{
  "model": "image classifier",
  "targets": ["cell type"],
  "hidden_act": "gelu",
  "inner_norm": false,
  "patch_size": [2, 2],
  "mixing": "cutmix",
  "precondition_frequency": 25,
  "adamw_lr_other_params": 0.0017,
  "warmup_steps": 940
}
Rows from block 5 of a small image classifier, named by matrix and row number. Rows with one number belong to one neuron. Each number is 50 + 12 x the weight over its row's rms, rounded and kept within 0 to 99. All counts start at 0.
Before each neuron's rows are labels from the 100 images, of 14848, where the neuron reaches its highest value: "responds to" is what is common among them; "patch colour" is the nearest of a few named colours to the mean colour under the peak. Only what is clearly more common there than usual is listed. The data: microscope photos of single blood and bone marrow cells. In brackets: how many of the 100, against the usual share in percent.
# fc1: MLP up (model.blocks.5.mlp.fc1.weight, 768x192), inputs 0-95
# fc2: MLP down (model.blocks.5.mlp.fc2.weight, 192x768, transposed), outputs 0-95

responds to: cell type: proerythroblast (46 vs 1.5); cell type: blast (27 vs 6.1)
patch colour: blue (53 vs 8.6); purple (46 vs 21.5)
fc1.117:56 69 46 35 53 26 45 50 48 65 56 52 43 51 74 28 39 49 57 45 47 75 61 46 56 49 66 34 42 66 48 49 17 45 56 33 34 40 43 43 69 50 53 38 50 50 50 43 43 50 52 69 15 51 46 50 26 50 53 59 42 55 29 29 48 52 51 47 44 54 47 47 45 46 49 65 51 50 56 58 49 68 44 47 46 50 37 42 30 26 49 41 49 61 50 46
fc2.117:39 48 97 51 53 47 43 48 47 51 54 50 51 52 49 49 50 65 57 54 47 49 53 48 61 49 49 49 47 55 48 39 50 51 50 50 49 46 51 48 47 52 51 48 53 47 60 46 50 48 50 43 51 53 45 57 51 70 52 49 40 48 50 44 41 48 52 00 56 50 52 64 50 51 46 49 48 66 47 48 50 54 50 48 46 71 55 47 48 63 51 52 57 50 31 52

responds to: cell type: promyelocyte (63 vs 6.4)
patch colour: purple (85 vs 21.5)
fc1.248:56 74 24 43 66 50 23 42 50 52 54 55 52 50 33 35 49 66 50 54 47 49 50 47 64 39 46 28 46 59 44 45 51 41 42 15 26 28 46 42 33 44 49 46 37 60 40 65 62 66 54 48 50 51 37 51 37 50 59 47 44 58 43 27 31 54 47 55 72 32 53 58 42 52 50 43 46 11 32 54 53 52 59 45 45 49 32 58 40 58 86 45 60 65 26 50
fc2.248:54 51 61 46 57 49 38 48 51 47 50 47 49 49 57 49 48 48 48 50 49 46 46 49 44 48 45 56 50 58 49 55 57 50 52 63 53 51 50 52 49 45 46 50 49 50 44 52 50 40 50 41 50 48 31 51 29 49 38 51 52 47 50 43 53 50 46 00 50 47 50 55 62 60 47 47 54 50 59 52 48 49 53 53 50 51 45 53 52 42 54 57 48 50 50 50

responds to: smear: peripheral blood (43 vs 16.2); cell type: platelet (42 vs 1.1); cell type: artefact (41 vs 9.8)
patch colour: pink (67 vs 24.2)
fc1.705:51 57 05 70 57 36 38 54 52 28 41 31 52 56 50 67 44 50 41 50 48 37 14 52 50 22 32 51 53 32 39 44 50 10 54 48 51 57 50 57 55 56 62 49 58 53 53 51 51 49 49 52 58 50 50 56 51 59 44 77 41 52 52 60 50 53 51 49 48 27 50 60 43 46 75 50 45 54 86 48 53 53 39 50 20 50 58 50 61 88 61 25 54 34 44 49
fc2.705:67 52 61 61 57 64 52 67 55 48 55 61 60 57 45 50 83 52 51 43 53 54 45 57 57 48 32 44 48 48 48 52 63 40 29 54 56 50 63 52 61 48 44 52 58 47 55 57 51 57 46 65 50 53 46 57 51 49 48 76 51 51 50 48 46 51 32 99 52 51 27 55 48 36 50 48 51 40 47 50 36 50 33 41 48 62 33 47 43 50 47 51 78 40 15 53

responds to: cell type: blast (39 vs 6.1)
patch colour: grey (67 vs 22.3)
fc1.119:50 82 53 62 49 68 57 51 51 22 46 49 61 52 79 32 47 50 46 47 48 53 52 56 46 54 39 61 48 75 51 49 49 50 49 43 27 59 41 28 54 52 49 46 52 30 61 55 48 58 59 49 49 50 40 51 36 54 46 59 35 50 45 41 38 57 42 47 49 49 51 40 82 28 80 49 64 48 56 46 48 52 39 50 39 46 40 53 51 36 53 92 49 76 54 46
fc2.119:51 55 41 49 51 50 54 51 50 50 40 34 57 50 51 48 34 64 49 51 50 52 48 48 69 51 50 49 53 25 72 48 51 52 52 49 55 52 50 53 73 49 50 60 50 52 48 76 30 50 49 48 71 48 34 74 58 50 47 52 54 55 42 53 64 44 44 99 50 48 65 50 61 43 52 45 53 64 46 46 55 60 44 35 61 53 51 52 77 55 46 68 43 47 54 53

responds to: cell type: plasma cell (62 vs 3.6)
patch colour: blue (65 vs 8.6)
fc1.547:53 48 61 44 55 49 41 47 51 55 49 50 39 48 53 50 56 53 60 59 50 63 50 52 48 49 45 51 56 62 66 23 20 48 62 57 44 49 52 51 72 54 44 54 26 50 66 51 41 50 55 77 28 38 43 51 52 47 83 45 47 51 45 51 31 53 52 50 44 20 58 49 49 64 50 29 50 63 60 45 51 51 39 76 57 40 52 39 49 48 54 51 31 46 55 50
fc2.547:14 50 47 59 42 51 65 58 39 41 49 41 46 55 49 50 55 57 52 51 44 71 61 54 45 26 54 53 53 51 53 66 42 51 60 67 55 70 49 25 49 52 86 48 48 70 66 53 58 50 63 56 56 40 51 68 48 57 32 64 46 64 49 65 50 50 50 22 32 57 21 52 54 62 45 69 42 46 67 53 51 50 70 57 60 50 52 48 57 58 49 50 50 49 51 49

responds to: cell type: artefact (32 vs 9.8); cell type: blast (29 vs 6.1)
patch colour: purple (54 vs 21.5)
fc1.734:57 62 46 52 50 56 51 44 27 53 49 51 27 67 75 28 53 64 78 49 48 31 52 42 47 65 50 31 41 53 34 47 53 35 80 54 43 50 59 63 58 52 50 73 46 47 21 54 50 63 46 50 60 46 71 52 21 54 54 66 53 77 31 54 40 63 90 56 49 44 58 69 52 34 51 55 51 49 52 43 42 50 43 42 47 58 53 51 47 60 41 56 47 31 49 50
fc2.734:50 46 67 24 47 47 63 51 50 56 48 53 49 51 62 47 50 45 50 50 50 50 55 27 36 52 44 48 48 47 51 54 55 63 56 55 50 59 46 57 55 50 48 51 57 50 54 49 49 51 56 48 49 51 55 40 50 31 51 56 43 50 49 52 49 51 41 00 60 52 51 51 60 50 39 43 62 50 21 53 52 61 52 59 54 48 55 68 44 52 48 54 50 47 49 49

responds to: cell type: blast (32 vs 6.1); cell type: artefact (31 vs 9.8)
patch colour: grey (66 vs 22.3)
fc1.544:58 50 40 82 44 49 43 48 51 33 50 36 54 50 48 56 48 48 47 50 58 41 42 71 44 49 58 56 35 48 26 48 44 49 55 50 37 64 58 56 60 51 52 37 36 53 41 44 50 81 48 48 42 50 44 47 43 51 59 54 55 53 48 49 58 53 59 51 66 30 75 43 47 38 99 52 53 60 50 47 53 46 50 45 30 49 55 32 45 61 74 58 75 47 20 44
fc2.544:50 47 51 48 54 49 52 62 47 49 73 49 54 58 30 50 50 59 47 29 40 50 53 68 81 49 50 44 27 40 50 49 56 50 52 42 64 53 49 45 51 50 52 53 54 48 50 51 58 45 49 60 50 54 31 59 49 31 48 67 47 69 39 63 39 34 46 99 53 58 53 49 64 44 52 42 51 49 46 56 53 68 50 46 50 66 44 48 71 47 50 60 76 27 26 55

responds to: smear: peripheral blood (84 vs 16.2); cell type: segmented neutrophil (56 vs 20); cell type: eosinophil (29 vs 4.2)
patch colour: purple (79 vs 21.5)
fc1.340:52 78 39 33 48 49 53 50 43 42 70 50 35 47 46 53 50 49 63 61 46 58 40 41 43 52 47 47 44 27 54 58 49 51 14 46 45 50 47 40 28 52 49 55 44 59 40 68 52 54 44 51 70 48 59 97 51 35 54 54 24 51 57 41 54 30 36 38 39 50 55 43 50 27 53 56 26 52 39 72 40 45 70 28 48 47 51 50 45 45 76 39 54 52 52 61
fc2.340:66 50 77 55 39 50 56 49 49 49 50 46 60 46 51 52 50 50 50 53 53 72 62 49 38 47 51 50 45 48 36 51 40 45 43 50 97 51 46 45 44 41 63 43 62 49 24 72 52 52 55 69 50 56 46 55 55 32 50 57 34 52 50 51 49 50 57 53 39 47 50 45 51 95 50 54 62 42 48 62 50 54 48 61 44 32 51 49 51 45 46 47 51 54 49 28

responds to: cell type: plasma cell (26 vs 3.6)
patch colour: purple (66 vs 21.5); blue (27 vs 8.6)
fc1.283:51 47 60 54 63 53 49 39 52 54 39 55 40 44 29 50 52 69 47 49 55 51 24 65 56 51 67 50 44 51 50 57 33 51 60 34 32 52 51 62 42 54 56 51 35 51 51 50 42 48 67 58 56 44 47 53 43 41 50 45 53 63 71 45 50 42 48 55 41 46 50 40 58 46 61 52 51 63 37 57 41 42 66 45 53 44 71 54 50 54 51 53 69 53 74 52
fc2.283:51 57 49 44 21 45 58 58 55 51 68 42 45 42 49 44 49 42 56 55 47 46 50 46 51 60 50 57 28 36 56 91 49 50 44 58 76 39 54 38 62 54 51 47 52 36 75 17 43 30 58 36 61 49 36 51 51 38 54 56 46 37 56 29 50 53 48 00 37 50 49 38 49 52 53 25 32 43 52 49 50 25 50 54 29 52 61 45 51 45 52 50 33 57 50 46

responds to: cell type: plasma cell (65 vs 3.6)
patch colour: blue (63 vs 8.6)
fc1.649:50 49 43 44 64 46 50 48 54 46 34 49 38 59 59 34 63 35 48 47 39 38 48 38 50 41 47 56 49 54 51 51 51 51 50 43 57 51 45 48 43 50 61 49 47 52 53 50 44 50 42 71 61 56 62 50 44 15 66 58 63 62 51 53 90 41 51 50 68 54 52 50 42 33 39 62 99 37 63 65 51 60 44 53 48 50 61 43 28 44 45 32 67 50 51 47
fc2.649:50 50 51 30 53 49 51 51 53 62 56 49 50 51 55 40 52 50 34 41 58 47 46 61 51 52 53 32 56 50 30 38 83 32 50 49 56 53 40 57 41 50 33 49 47 34 70 53 35 36 45 59 49 55 59 54 48 53 41 53 45 33 53 44 52 67 57 75 10 71 64 56 32 38 50 52 53 59 76 46 40 47 48 40 52 53 52 74 43 48 46 58 56 58 39 49

responds to: cell type: promyelocyte (47 vs 6.4)
patch colour: purple (80 vs 21.5)
fc1.128:48 50 33 42 64 60 27 62 66 62 46 58 49 26 52 69 50 45 55 51 49 51 54 50 53 46 43 53 57 45 50 37 38 49 61 51 50 42 31 33 37 58 62 46 50 50 56 48 61 56 16 50 21 49 41 44 51 53 35 50 53 55 63 41 47 62 29 48 45 49 50 49 49 34 46 49 42 41 33 62 56 66 81 46 48 51 32 92 44 49 50 37 56 58 51 50
fc2.128:45 31 46 50 48 53 52 48 50 51 52 45 57 50 49 49 45 47 56 44 50 51 53 51 62 47 41 52 51 50 46 49 36 50 50 50 33 50 50 49 59 53 20 53 50 44 56 51 49 48 64 47 51 36 51 49 46 58 51 50 55 53 58 50 48 50 47 00 57 46 61 51 50 52 50 42 50 61 47 60 37 49 48 43 49 48 50 37 55 50 53 57 54 50 39 49

responds to: cell type: promyelocyte (36 vs 6.4)
patch colour: blue (60 vs 8.6)
fc1.37:55 44 51 53 50 46 57 20 53 50 61 62 01 41 24 23 46 70 83 50 17 47 49 40 47 39 50 29 70 57 24 24 50 69 37 57 31 50 47 34 53 52 47 52 55 53 70 81 50 44 70 61 51 55 54 50 57 48 47 44 45 44 45 40 57 54 54 50 52 45 51 48 59 50 56 55 62 49 46 51 61 49 57 50 50 46 60 50 41 50 45 47 51 55 50 61
fc2.37:50 57 61 56 58 66 46 56 63 45 55 49 49 51 71 73 61 40 52 51 53 54 50 41 41 50 37 49 50 48 44 54 49 79 50 45 64 47 53 51 53 45 52 48 51 84 79 52 63 50 44 44 50 45 42 48 61 61 26 62 45 32 59 62 30 72 58 37 33 19 10 55 46 45 55 50 76 68 76 38 56 46 49 52 50 51 51 61 47 53 54 42 51 50 50 54

responds to: cell type: segmented neutrophil (82 vs 20)
patch colour: purple (65 vs 21.5)
fc1.357:59 75 51 47 53 51 48 50 54 47 59 59 50 50 50 78 49 11 48 45 37 49 79 52 50 50 55 49 70 50 43 57 72 84 55 48 53 38 60 43 53 51 48 58 60 48 49 24 49 59 54 44 71 49 53 55 52 44 45 50 50 19 37 48 53 56 48 58 48 47 74 49 50 34 47 68 40 46 62 57 39 42 49 41 50 38 56 53 50 47 48 45 43 46 78 49
fc2.357:50 41 21 73 48 52 52 52 40 50 58 49 49 56 34 25 50 80 49 41 49 57 44 53 50 24 50 38 68 55 58 50 52 56 53 38 52 49 71 56 60 64 46 53 52 61 47 59 46 48 54 40 51 34 46 53 59 40 53 49 51 51 58 47 34 54 64 46 57 46 50 42 54 62 27 56 45 46 48 89 62 64 58 35 55 49 59 45 50 52 50 59 51 50 50 26

responds to: cell type: plasma cell (46 vs 3.6)
patch colour: purple (66 vs 21.5)
fc1.748:50 49 56 43 63 54 53 49 52 54 53 49 44 75 55 56 50 51 50 55 57 49 49 53 49 37 62 51 52 38 40 47 53 50 51 71 52 83 52 54 52 45 47 50 47 59 50 53 40 58 44 58 49 42 53 52 36 50 43 68 54 66 51 50 65 46 61 51 41 38 56 64 49 66 48 49 55 43 57 71 53 50 55 21 26 80 32 60 53 51 42 34 66 49 37 50
fc2.748:56 53 51 50 61 52 73 39 64 50 64 50 50 51 52 54 01 50 47 51 62 53 49 53 52 48 44 55 55 51 23 46 68 23 42 49 50 47 50 52 40 49 49 52 56 50 50 47 43 54 26 61 55 30 56 50 52 48 52 53 51 47 51 51 36 74 53 99 46 49 46 63 48 50 60 35 62 54 48 47 49 52 48 77 51 72 51 47 79 52 64 56 49 55 51 46

responds to: cell type: artefact (88 vs 9.8)
patch colour: purple (85 vs 21.5)
fc1.239:43 36 57 47 44 51 60 49 34 37 52 49 46 35 58 29 50 65 50 48 44 52 50 51 49 19 21 58 54 55 48 49 48 48 63 22 44 56 60 76 50 49 55 52 50 47 29 48 53 52 60 42 64 48 67 51 31 81 50 47 52 68 73 43 58 51 51 42 50 54 13 54 53 49 35 65 17 42 76 46 51 50 46 35 52 46 41 31 62 51 48 83 50 42 69 45
fc2.239:43 43 99 51 50 54 48 61 84 45 48 55 48 48 52 71 77 40 49 57 49 32 73 50 65 52 45 24 44 58 52 51 61 44 49 49 41 60 43 65 44 49 49 50 59 49 59 51 52 60 38 47 52 49 50 55 49 46 52 59 51 49 50 58 53 34 59 64 52 49 48 47 52 40 46 50 60 46 50 52 55 58 59 42 82 50 31 49 50 42 53 45 51 41 47 49

responds to: cell type: plasma cell (98 vs 3.6)
patch colour: blue (75 vs 8.6)
fc1.110:33 50 43 29 64 40 83 56 49 45 48 73 62 70 51 56 83 22 41 24 39 31 52 49 51 21 45 46 49 51 46 58 66 54 64 51 52 69 52 49 58 52 61 50 50 56 54 72 50 45 49 64 55 40 52 63 23 55 49 73 58 47 36 32 55 49 33 55 58 47 50 47 41 45 48 43 50 64 62 79 50 50 39 50 50 46 38 56 51 51 50 40 32 34 52 48
fc2.110:12 52 54 42 55 30 77 51 51 59 48 36 32 70 58 38 18 50 43 60 49 56 40 59 41 41 65 47 40 51 79 51 60 52 47 31 48 56 65 49 53 60 47 42 50 49 84 40 50 46 46 22 65 50 56 61 51 55 49 49 63 49 52 48 43 54 44 76 40 52 54 49 52 21 43 45 42 49 69 32 48 53 49 32 58 52 62 34 49 31 49 51 44 44 57 51

responds to: cell type: promyelocyte (29 vs 6.4)
patch colour: purple (67 vs 21.5); blue (26 vs 8.6)
fc1.629:75 61 50 47 49 57 49 61 55 52 45 52 50 52 40 52 51 53 41 26 49 50 48 27 61 44 50 62 52 07 51 70 55 45 53 18 27 43 50 41 51 44 52 53 51 63 49 49 54 52 67 50 50 61 52 99 11 75 57 51 42 51 52 50 50 41 47 60 62 53 55 50 58 47 46 46 52 63 49 99 48 49 49 58 50 57 37 27 47 49 50 35 56 45 59 40
fc2.629:56 36 66 51 47 50 54 49 49 49 50 43 51 49 49 50 45 48 53 44 51 49 51 46 50 49 50 51 50 48 54 51 55 56 50 53 54 50 49 62 58 49 50 50 49 51 50 57 49 52 51 44 52 54 47 73 53 56 59 50 51 48 53 49 51 57 53 66 49 60 53 50 38 48 44 51 49 49 57 42 49 48 47 47 54 49 51 51 50 48 49 51 50 50 50 53

responds to: cell type: segmented neutrophil (93 vs 20)
patch colour: purple (45 vs 21.5)
fc1.600:53 52 62 60 53 50 50 51 76 52 50 49 48 63 44 53 37 74 53 38 51 44 54 52 62 50 64 47 42 52 74 52 51 47 53 44 33 48 61 58 48 50 53 51 60 46 51 37 51 54 52 37 58 50 70 55 57 74 49 51 47 56 77 68 47 45 47 64 40 48 45 54 83 50 56 51 57 53 35 47 66 69 25 73 35 70 36 48 54 72 60 47 35 48 85 49
fc2.600:47 58 23 39 47 50 63 49 18 43 51 57 52 44 47 12 48 31 54 46 51 55 44 41 49 51 66 54 60 44 47 57 42 68 80 57 74 62 61 51 36 46 30 43 53 54 54 47 50 38 49 20 49 62 51 50 50 49 52 32 74 50 39 44 48 49 56 54 43 49 49 39 36 67 54 58 51 33 51 47 50 49 58 43 70 49 49 46 45 52 66 50 29 82 10 46

responds to: cell type: artefact (83 vs 9.8)
patch colour: purple (68 vs 21.5)
fc1.260:43 52 49 61 38 50 58 61 57 43 30 49 50 52 48 54 43 51 51 54 47 42 53 55 46 40 25 37 55 54 47 49 72 49 36 45 48 77 49 49 46 53 50 56 66 52 49 47 36 44 58 44 58 22 57 62 56 55 49 50 23 50 74 54 51 56 54 50 49 49 50 27 83 42 45 48 34 26 99 50 47 39 50 41 44 44 43 50 51 70 50 46 56 42 46 55
fc2.260:45 41 99 50 49 49 50 47 64 41 54 52 69 54 59 50 50 22 49 58 60 49 50 53 44 31 53 36 50 52 49 44 61 39 43 66 32 52 46 59 50 44 41 50 69 47 51 53 50 45 40 58 49 50 60 46 50 52 62 57 49 40 57 69 42 51 60 59 60 64 45 48 48 49 54 68 58 54 04 58 51 54 60 53 63 53 50 47 48 58 50 50 72 41 51 48

responds to: cell type: segmented neutrophil (65 vs 20)
patch colour: grey (58 vs 22.3)
fc1.536:56 53 50 49 48 84 51 60 37 44 39 46 57 50 52 55 38 18 47 48 50 41 52 59 26 57 49 50 50 59 50 50 24 50 53 50 49 29 50 56 53 48 37 51 69 48 32 49 50 16 62 48 53 52 50 51 39 45 51 56 50 87 53 44 25 51 65 60 37 40 48 55 64 49 65 50 53 58 47 54 51 44 57 45 53 53 50 17 59 52 30 54 51 55 51 71
fc2.536:57 50 13 48 54 47 66 51 54 51 62 50 45 55 56 59 47 41 57 52 48 58 38 49 51 59 45 48 60 52 50 52 42 50 50 49 40 49 53 50 50 50 38 52 46 40 23 50 42 51 48 42 73 48 43 46 45 50 41 43 49 76 52 41 53 57 51 99 42 46 44 49 59 51 59 45 54 45 51 51 57 71 40 69 66 60 51 50 52 49 63 71 21 76 47 47

responds to: cell type: segmented neutrophil (48 vs 20)
patch colour: purple (59 vs 21.5); blue (32 vs 8.6)
fc1.645:34 35 75 60 58 59 59 43 58 55 50 52 38 51 45 37 59 49 45 50 53 52 50 22 36 50 86 51 38 56 52 51 44 48 27 59 49 51 50 50 50 34 46 49 51 48 53 50 58 50 66 47 28 66 52 49 64 04 58 50 43 54 52 75 43 69 51 46 57 56 59 57 46 51 47 76 79 44 62 51 47 46 61 52 56 50 48 49 62 52 55 55 51 54 76 50
fc2.645:53 68 60 63 58 54 51 48 57 52 27 49 49 68 48 49 52 52 48 46 55 38 48 40 49 47 50 51 48 57 49 54 47 60 45 19 50 54 37 43 28 65 52 45 40 51 52 49 50 38 41 48 49 52 73 49 85 89 36 55 54 71 49 75 52 51 58 00 51 54 42 85 49 32 50 49 47 57 14 58 60 50 49 58 50 54 59 93 48 49 62 39 50 59 66 48

responds to: smear: peripheral blood (98 vs 16.2); cell type: myeloblast (62 vs 1.9)
patch colour: pink (88 vs 24.2)
fc1.438:50 56 46 50 39 49 54 35 50 49 53 31 55 53 49 30 50 71 55 61 53 36 50 55 38 42 62 36 54 66 51 57 45 49 49 33 48 43 54 49 40 46 42 52 52 45 83 49 40 51 52 42 71 66 36 52 43 57 50 53 51 53 48 38 64 51 47 31 53 50 51 88 48 51 66 39 50 20 50 41 49 59 45 51 55 56 47 53 46 63 51 85 72 61 52 52
fc2.438:39 63 30 51 52 49 54 50 63 50 39 39 51 49 52 53 36 50 50 51 54 50 40 54 44 42 46 54 58 50 45 47 50 70 52 51 43 51 47 51 51 46 40 50 47 36 39 50 55 50 49 62 71 46 46 79 45 56 16 42 55 48 49 42 49 39 48 72 44 43 54 57 47 49 45 44 51 50 49 42 48 49 53 45 50 43 48 64 49 49 56 53 46 51 66 50

responds to: smear: peripheral blood (73 vs 16.2); cell type: myeloblast (27 vs 1.9); cell type: monocyte (27 vs 3.4)
patch colour: pink (49 vs 24.2)
fc1.521:53 55 50 42 72 56 49 64 27 92 43 52 49 47 62 43 64 51 85 56 61 83 41 50 52 50 37 43 43 56 49 50 48 27 49 62 43 54 63 69 48 52 45 48 53 50 48 48 85 67 58 50 51 62 62 49 49 50 48 62 53 53 56 63 52 57 53 64 50 52 42 49 48 65 60 35 57 67 42 22 36 40 50 48 50 55 48 49 60 63 54 42 44 52 30 60
fc2.521:28 53 66 49 57 49 49 21 45 47 43 59 58 21 52 53 51 42 48 40 47 64 37 65 51 49 28 61 67 47 73 39 50 54 83 62 70 47 34 50 69 50 58 49 52 44 69 60 77 54 29 50 48 59 53 53 48 50 49 49 36 51 28 55 50 46 51 25 61 70 37 69 46 47 65 47 41 53 72 48 12 49 47 49 32 33 63 37 56 39 50 51 38 50 59 61

responds to: cell type: artefact (59 vs 9.8)
patch colour: purple (89 vs 21.5)
fc1.598:53 51 24 36 39 48 49 51 46 50 51 66 64 56 11 56 42 69 50 51 53 52 66 63 58 71 39 49 46 55 32 34 50 68 50 77 06 76 50 50 47 48 50 47 49 48 49 47 32 58 45 50 52 56 50 45 54 46 38 43 45 67 47 49 50 43 50 47 48 52 31 47 46 51 41 52 42 40 51 42 50 47 35 48 44 48 38 49 18 34 46 56 52 49 74 08
fc2.598:70 49 99 52 50 34 57 52 49 72 54 38 45 45 50 48 50 50 44 63 19 46 59 55 44 46 51 57 51 50 46 51 46 48 43 45 58 44 54 49 54 49 49 54 54 49 50 50 52 51 50 39 61 52 19 72 45 48 67 55 32 49 55 51 50 49 43 50 53 49 49 54 53 48 55 52 49 47 49 49 52 50 49 51 48 47 41 52 50 51 67 39 45 46 46 50

responds to: cell type: artefact (45 vs 9.8)
patch colour: grey (55 vs 22.3)
fc1.484:52 56 64 74 52 48 47 64 49 45 55 58 86 64 50 52 51 62 56 54 65 89 32 50 46 34 66 58 48 58 33 34 25 60 54 55 54 44 51 60 19 81 50 52 47 34 53 45 03 38 28 76 34 52 69 44 59 51 38 56 52 48 52 51 57 33 50 51 40 49 50 73 47 60 41 47 49 62 50 50 71 50 50 40 56 50 50 58 72 50 44 49 51 48 44 51
fc2.484:53 44 53 51 54 53 48 55 81 54 51 38 70 44 47 52 43 51 57 54 53 77 52 65 36 35 46 23 47 33 53 49 45 20 35 54 51 50 46 39 46 38 65 18 60 50 67 43 50 42 52 47 51 51 48 48 52 49 50 49 51 50 48 39 46 54 61 99 51 51 49 56 26 65 73 55 50 54 59 56 45 59 45 56 74 53 54 47 40 58 57 52 52 41 49 29

responds to: cell type: proerythroblast (36 vs 1.5); cell type: promyelocyte (28 vs 6.4)
patch colour: blue (56 vs 8.6); purple (43 vs 21.5)
fc1.535:51 82 55 50 55 48 46 47 56 89 61 54 39 58 74 46 49 60 47 58 53 53 50 47 48 58 63 50 50 52 48 49 41 51 48 50 40 24 51 49 65 49 50 45 51 32 50 51 55 42 49 61 44 56 46 48 01 49 32 49 53 57 23 58 39 51 53 50 51 79 45 51 57 53 64 84 29 29 54 53 51 70 59 41 51 42 46 59 42 55 64 40 57 59 40 52
fc2.535:44 50 82 50 54 49 50 50 39 58 54 58 51 52 50 62 57 82 55 47 49 48 53 50 55 46 46 46 50 64 44 53 47 50 41 50 49 50 60 50 58 56 50 46 49 55 56 49 50 41 49 44 49 51 50 49 46 50 49 44 50 48 50 50 51 54 56 00 52 58 51 51 50 48 60 51 49 61 26 45 49 54 49 50 51 63 40 51 53 61 51 56 50 49 42 74

responds to: cell type: proerythroblast (47 vs 1.5)
patch colour: blue (81 vs 8.6)
fc1.42:66 57 60 51 59 53 52 50 32 50 52 60 27 67 58 30 39 47 72 50 52 53 46 20 50 45 39 52 58 51 48 59 50 58 50 79 50 46 50 31 80 52 62 57 40 38 82 50 36 36 47 37 40 50 46 56 44 49 25 51 51 49 43 54 26 31 18 51 57 56 51 49 52 47 84 63 51 32 50 52 34 44 46 49 43 37 50 45 10 48 51 46 51 54 48 49
fc2.42:40 51 57 49 43 23 39 50 50 48 65 50 59 47 69 45 79 73 56 48 54 40 50 40 50 50 48 28 49 53 58 72 41 74 26 51 55 46 64 50 63 50 48 50 48 48 99 61 28 42 46 49 51 49 50 52 74 53 51 38 17 49 48 50 50 75 54 37 48 45 46 58 46 49 44 49 49 50 32 50 52 62 50 48 27 41 51 51 41 58 63 41 53 65 55 57

responds to: cell type: segmented neutrophil (54 vs 20); cell type: band neutrophil (42 vs 5.6)
patch colour: purple (73 vs 21.5)
fc1.89:65 47 51 50 43 49 58 58 81 39 52 78 51 33 50 79 56 50 67 51 50 42 07 49 58 52 46 50 51 64 58 55 35 53 65 53 53 49 37 71 43 54 68 40 32 48 50 50 60 67 53 49 58 37 48 55 57 50 53 30 72 95 42 47 50 51 50 64 68 46 49 28 38 59 48 53 51 50 48 50 49 49 50 49 72 49 49 53 54 48 59 50 47 46 37 60
fc2.89:62 52 07 51 53 57 54 55 41 45 48 56 23 58 55 50 51 75 60 57 54 28 31 48 50 46 56 41 41 46 60 49 52 63 62 69 50 58 51 18 32 31 62 51 50 56 50 51 49 37 60 53 48 54 49 54 43 55 53 46 42 58 44 49 61 61 48 20 24 51 37 22 55 65 50 44 50 48 24 42 52 49 56 54 52 85 62 50 54 43 50 87 58 50 56 54

responds to: cell type: segmented neutrophil (48 vs 20)
patch colour: purple (46 vs 21.5)
fc1.228:49 89 50 44 43 31 30 32 50 52 32 46 50 79 44 51 53 39 46 90 49 34 50 54 46 38 52 49 38 65 50 52 17 54 44 54 67 42 46 49 43 39 50 47 43 45 50 58 49 49 49 50 43 49 09 64 12 59 57 45 50 51 52 05 36 53 51 47 55 42 43 47 49 58 38 37 52 53 49 50 50 51 40 53 15 54 31 43 59 38 72 48 49 50 50 39
fc2.228:55 51 50 54 50 50 51 52 54 50 58 50 51 48 50 49 50 48 51 47 49 51 52 50 51 45 50 49 52 49 41 48 52 49 51 50 49 51 50 51 49 49 45 49 51 51 50 49 52 49 53 52 55 49 58 50 50 50 50 51 55 52 55 49 52 52 50 99 48 49 49 49 49 50 51 50 53 50 52 46 51 49 51 48 50 50 50 51 50 50 47 53 50 49 47 50

responds to: cell type: segmented neutrophil (100 vs 20); smear: peripheral blood (53 vs 16.2)
patch colour: purple (68 vs 21.5)
fc1.53:47 47 59 44 59 53 49 46 98 49 46 52 50 54 44 51 35 50 61 47 46 37 56 50 49 46 70 60 50 50 85 54 48 69 67 61 24 50 60 59 49 43 51 50 50 54 49 44 50 48 00 25 57 65 43 83 52 47 51 49 41 52 52 57 79 50 24 51 52 48 48 60 60 55 43 48 47 53 48 64 62 61 33 49 58 44 51 46 54 66 57 50 43 51 77 53
fc2.53:37 52 01 58 43 49 51 54 01 45 50 49 63 49 44 50 27 54 50 52 44 43 35 49 58 28 46 50 56 38 66 50 43 47 55 46 71 46 61 50 47 51 48 47 62 49 47 49 50 51 40 33 50 48 46 57 66 49 61 50 50 48 51 48 51 53 49 48 65 51 50 43 50 53 52 72 57 48 50 78 50 51 30 41 58 50 58 50 51 45 64 40 34 56 22 35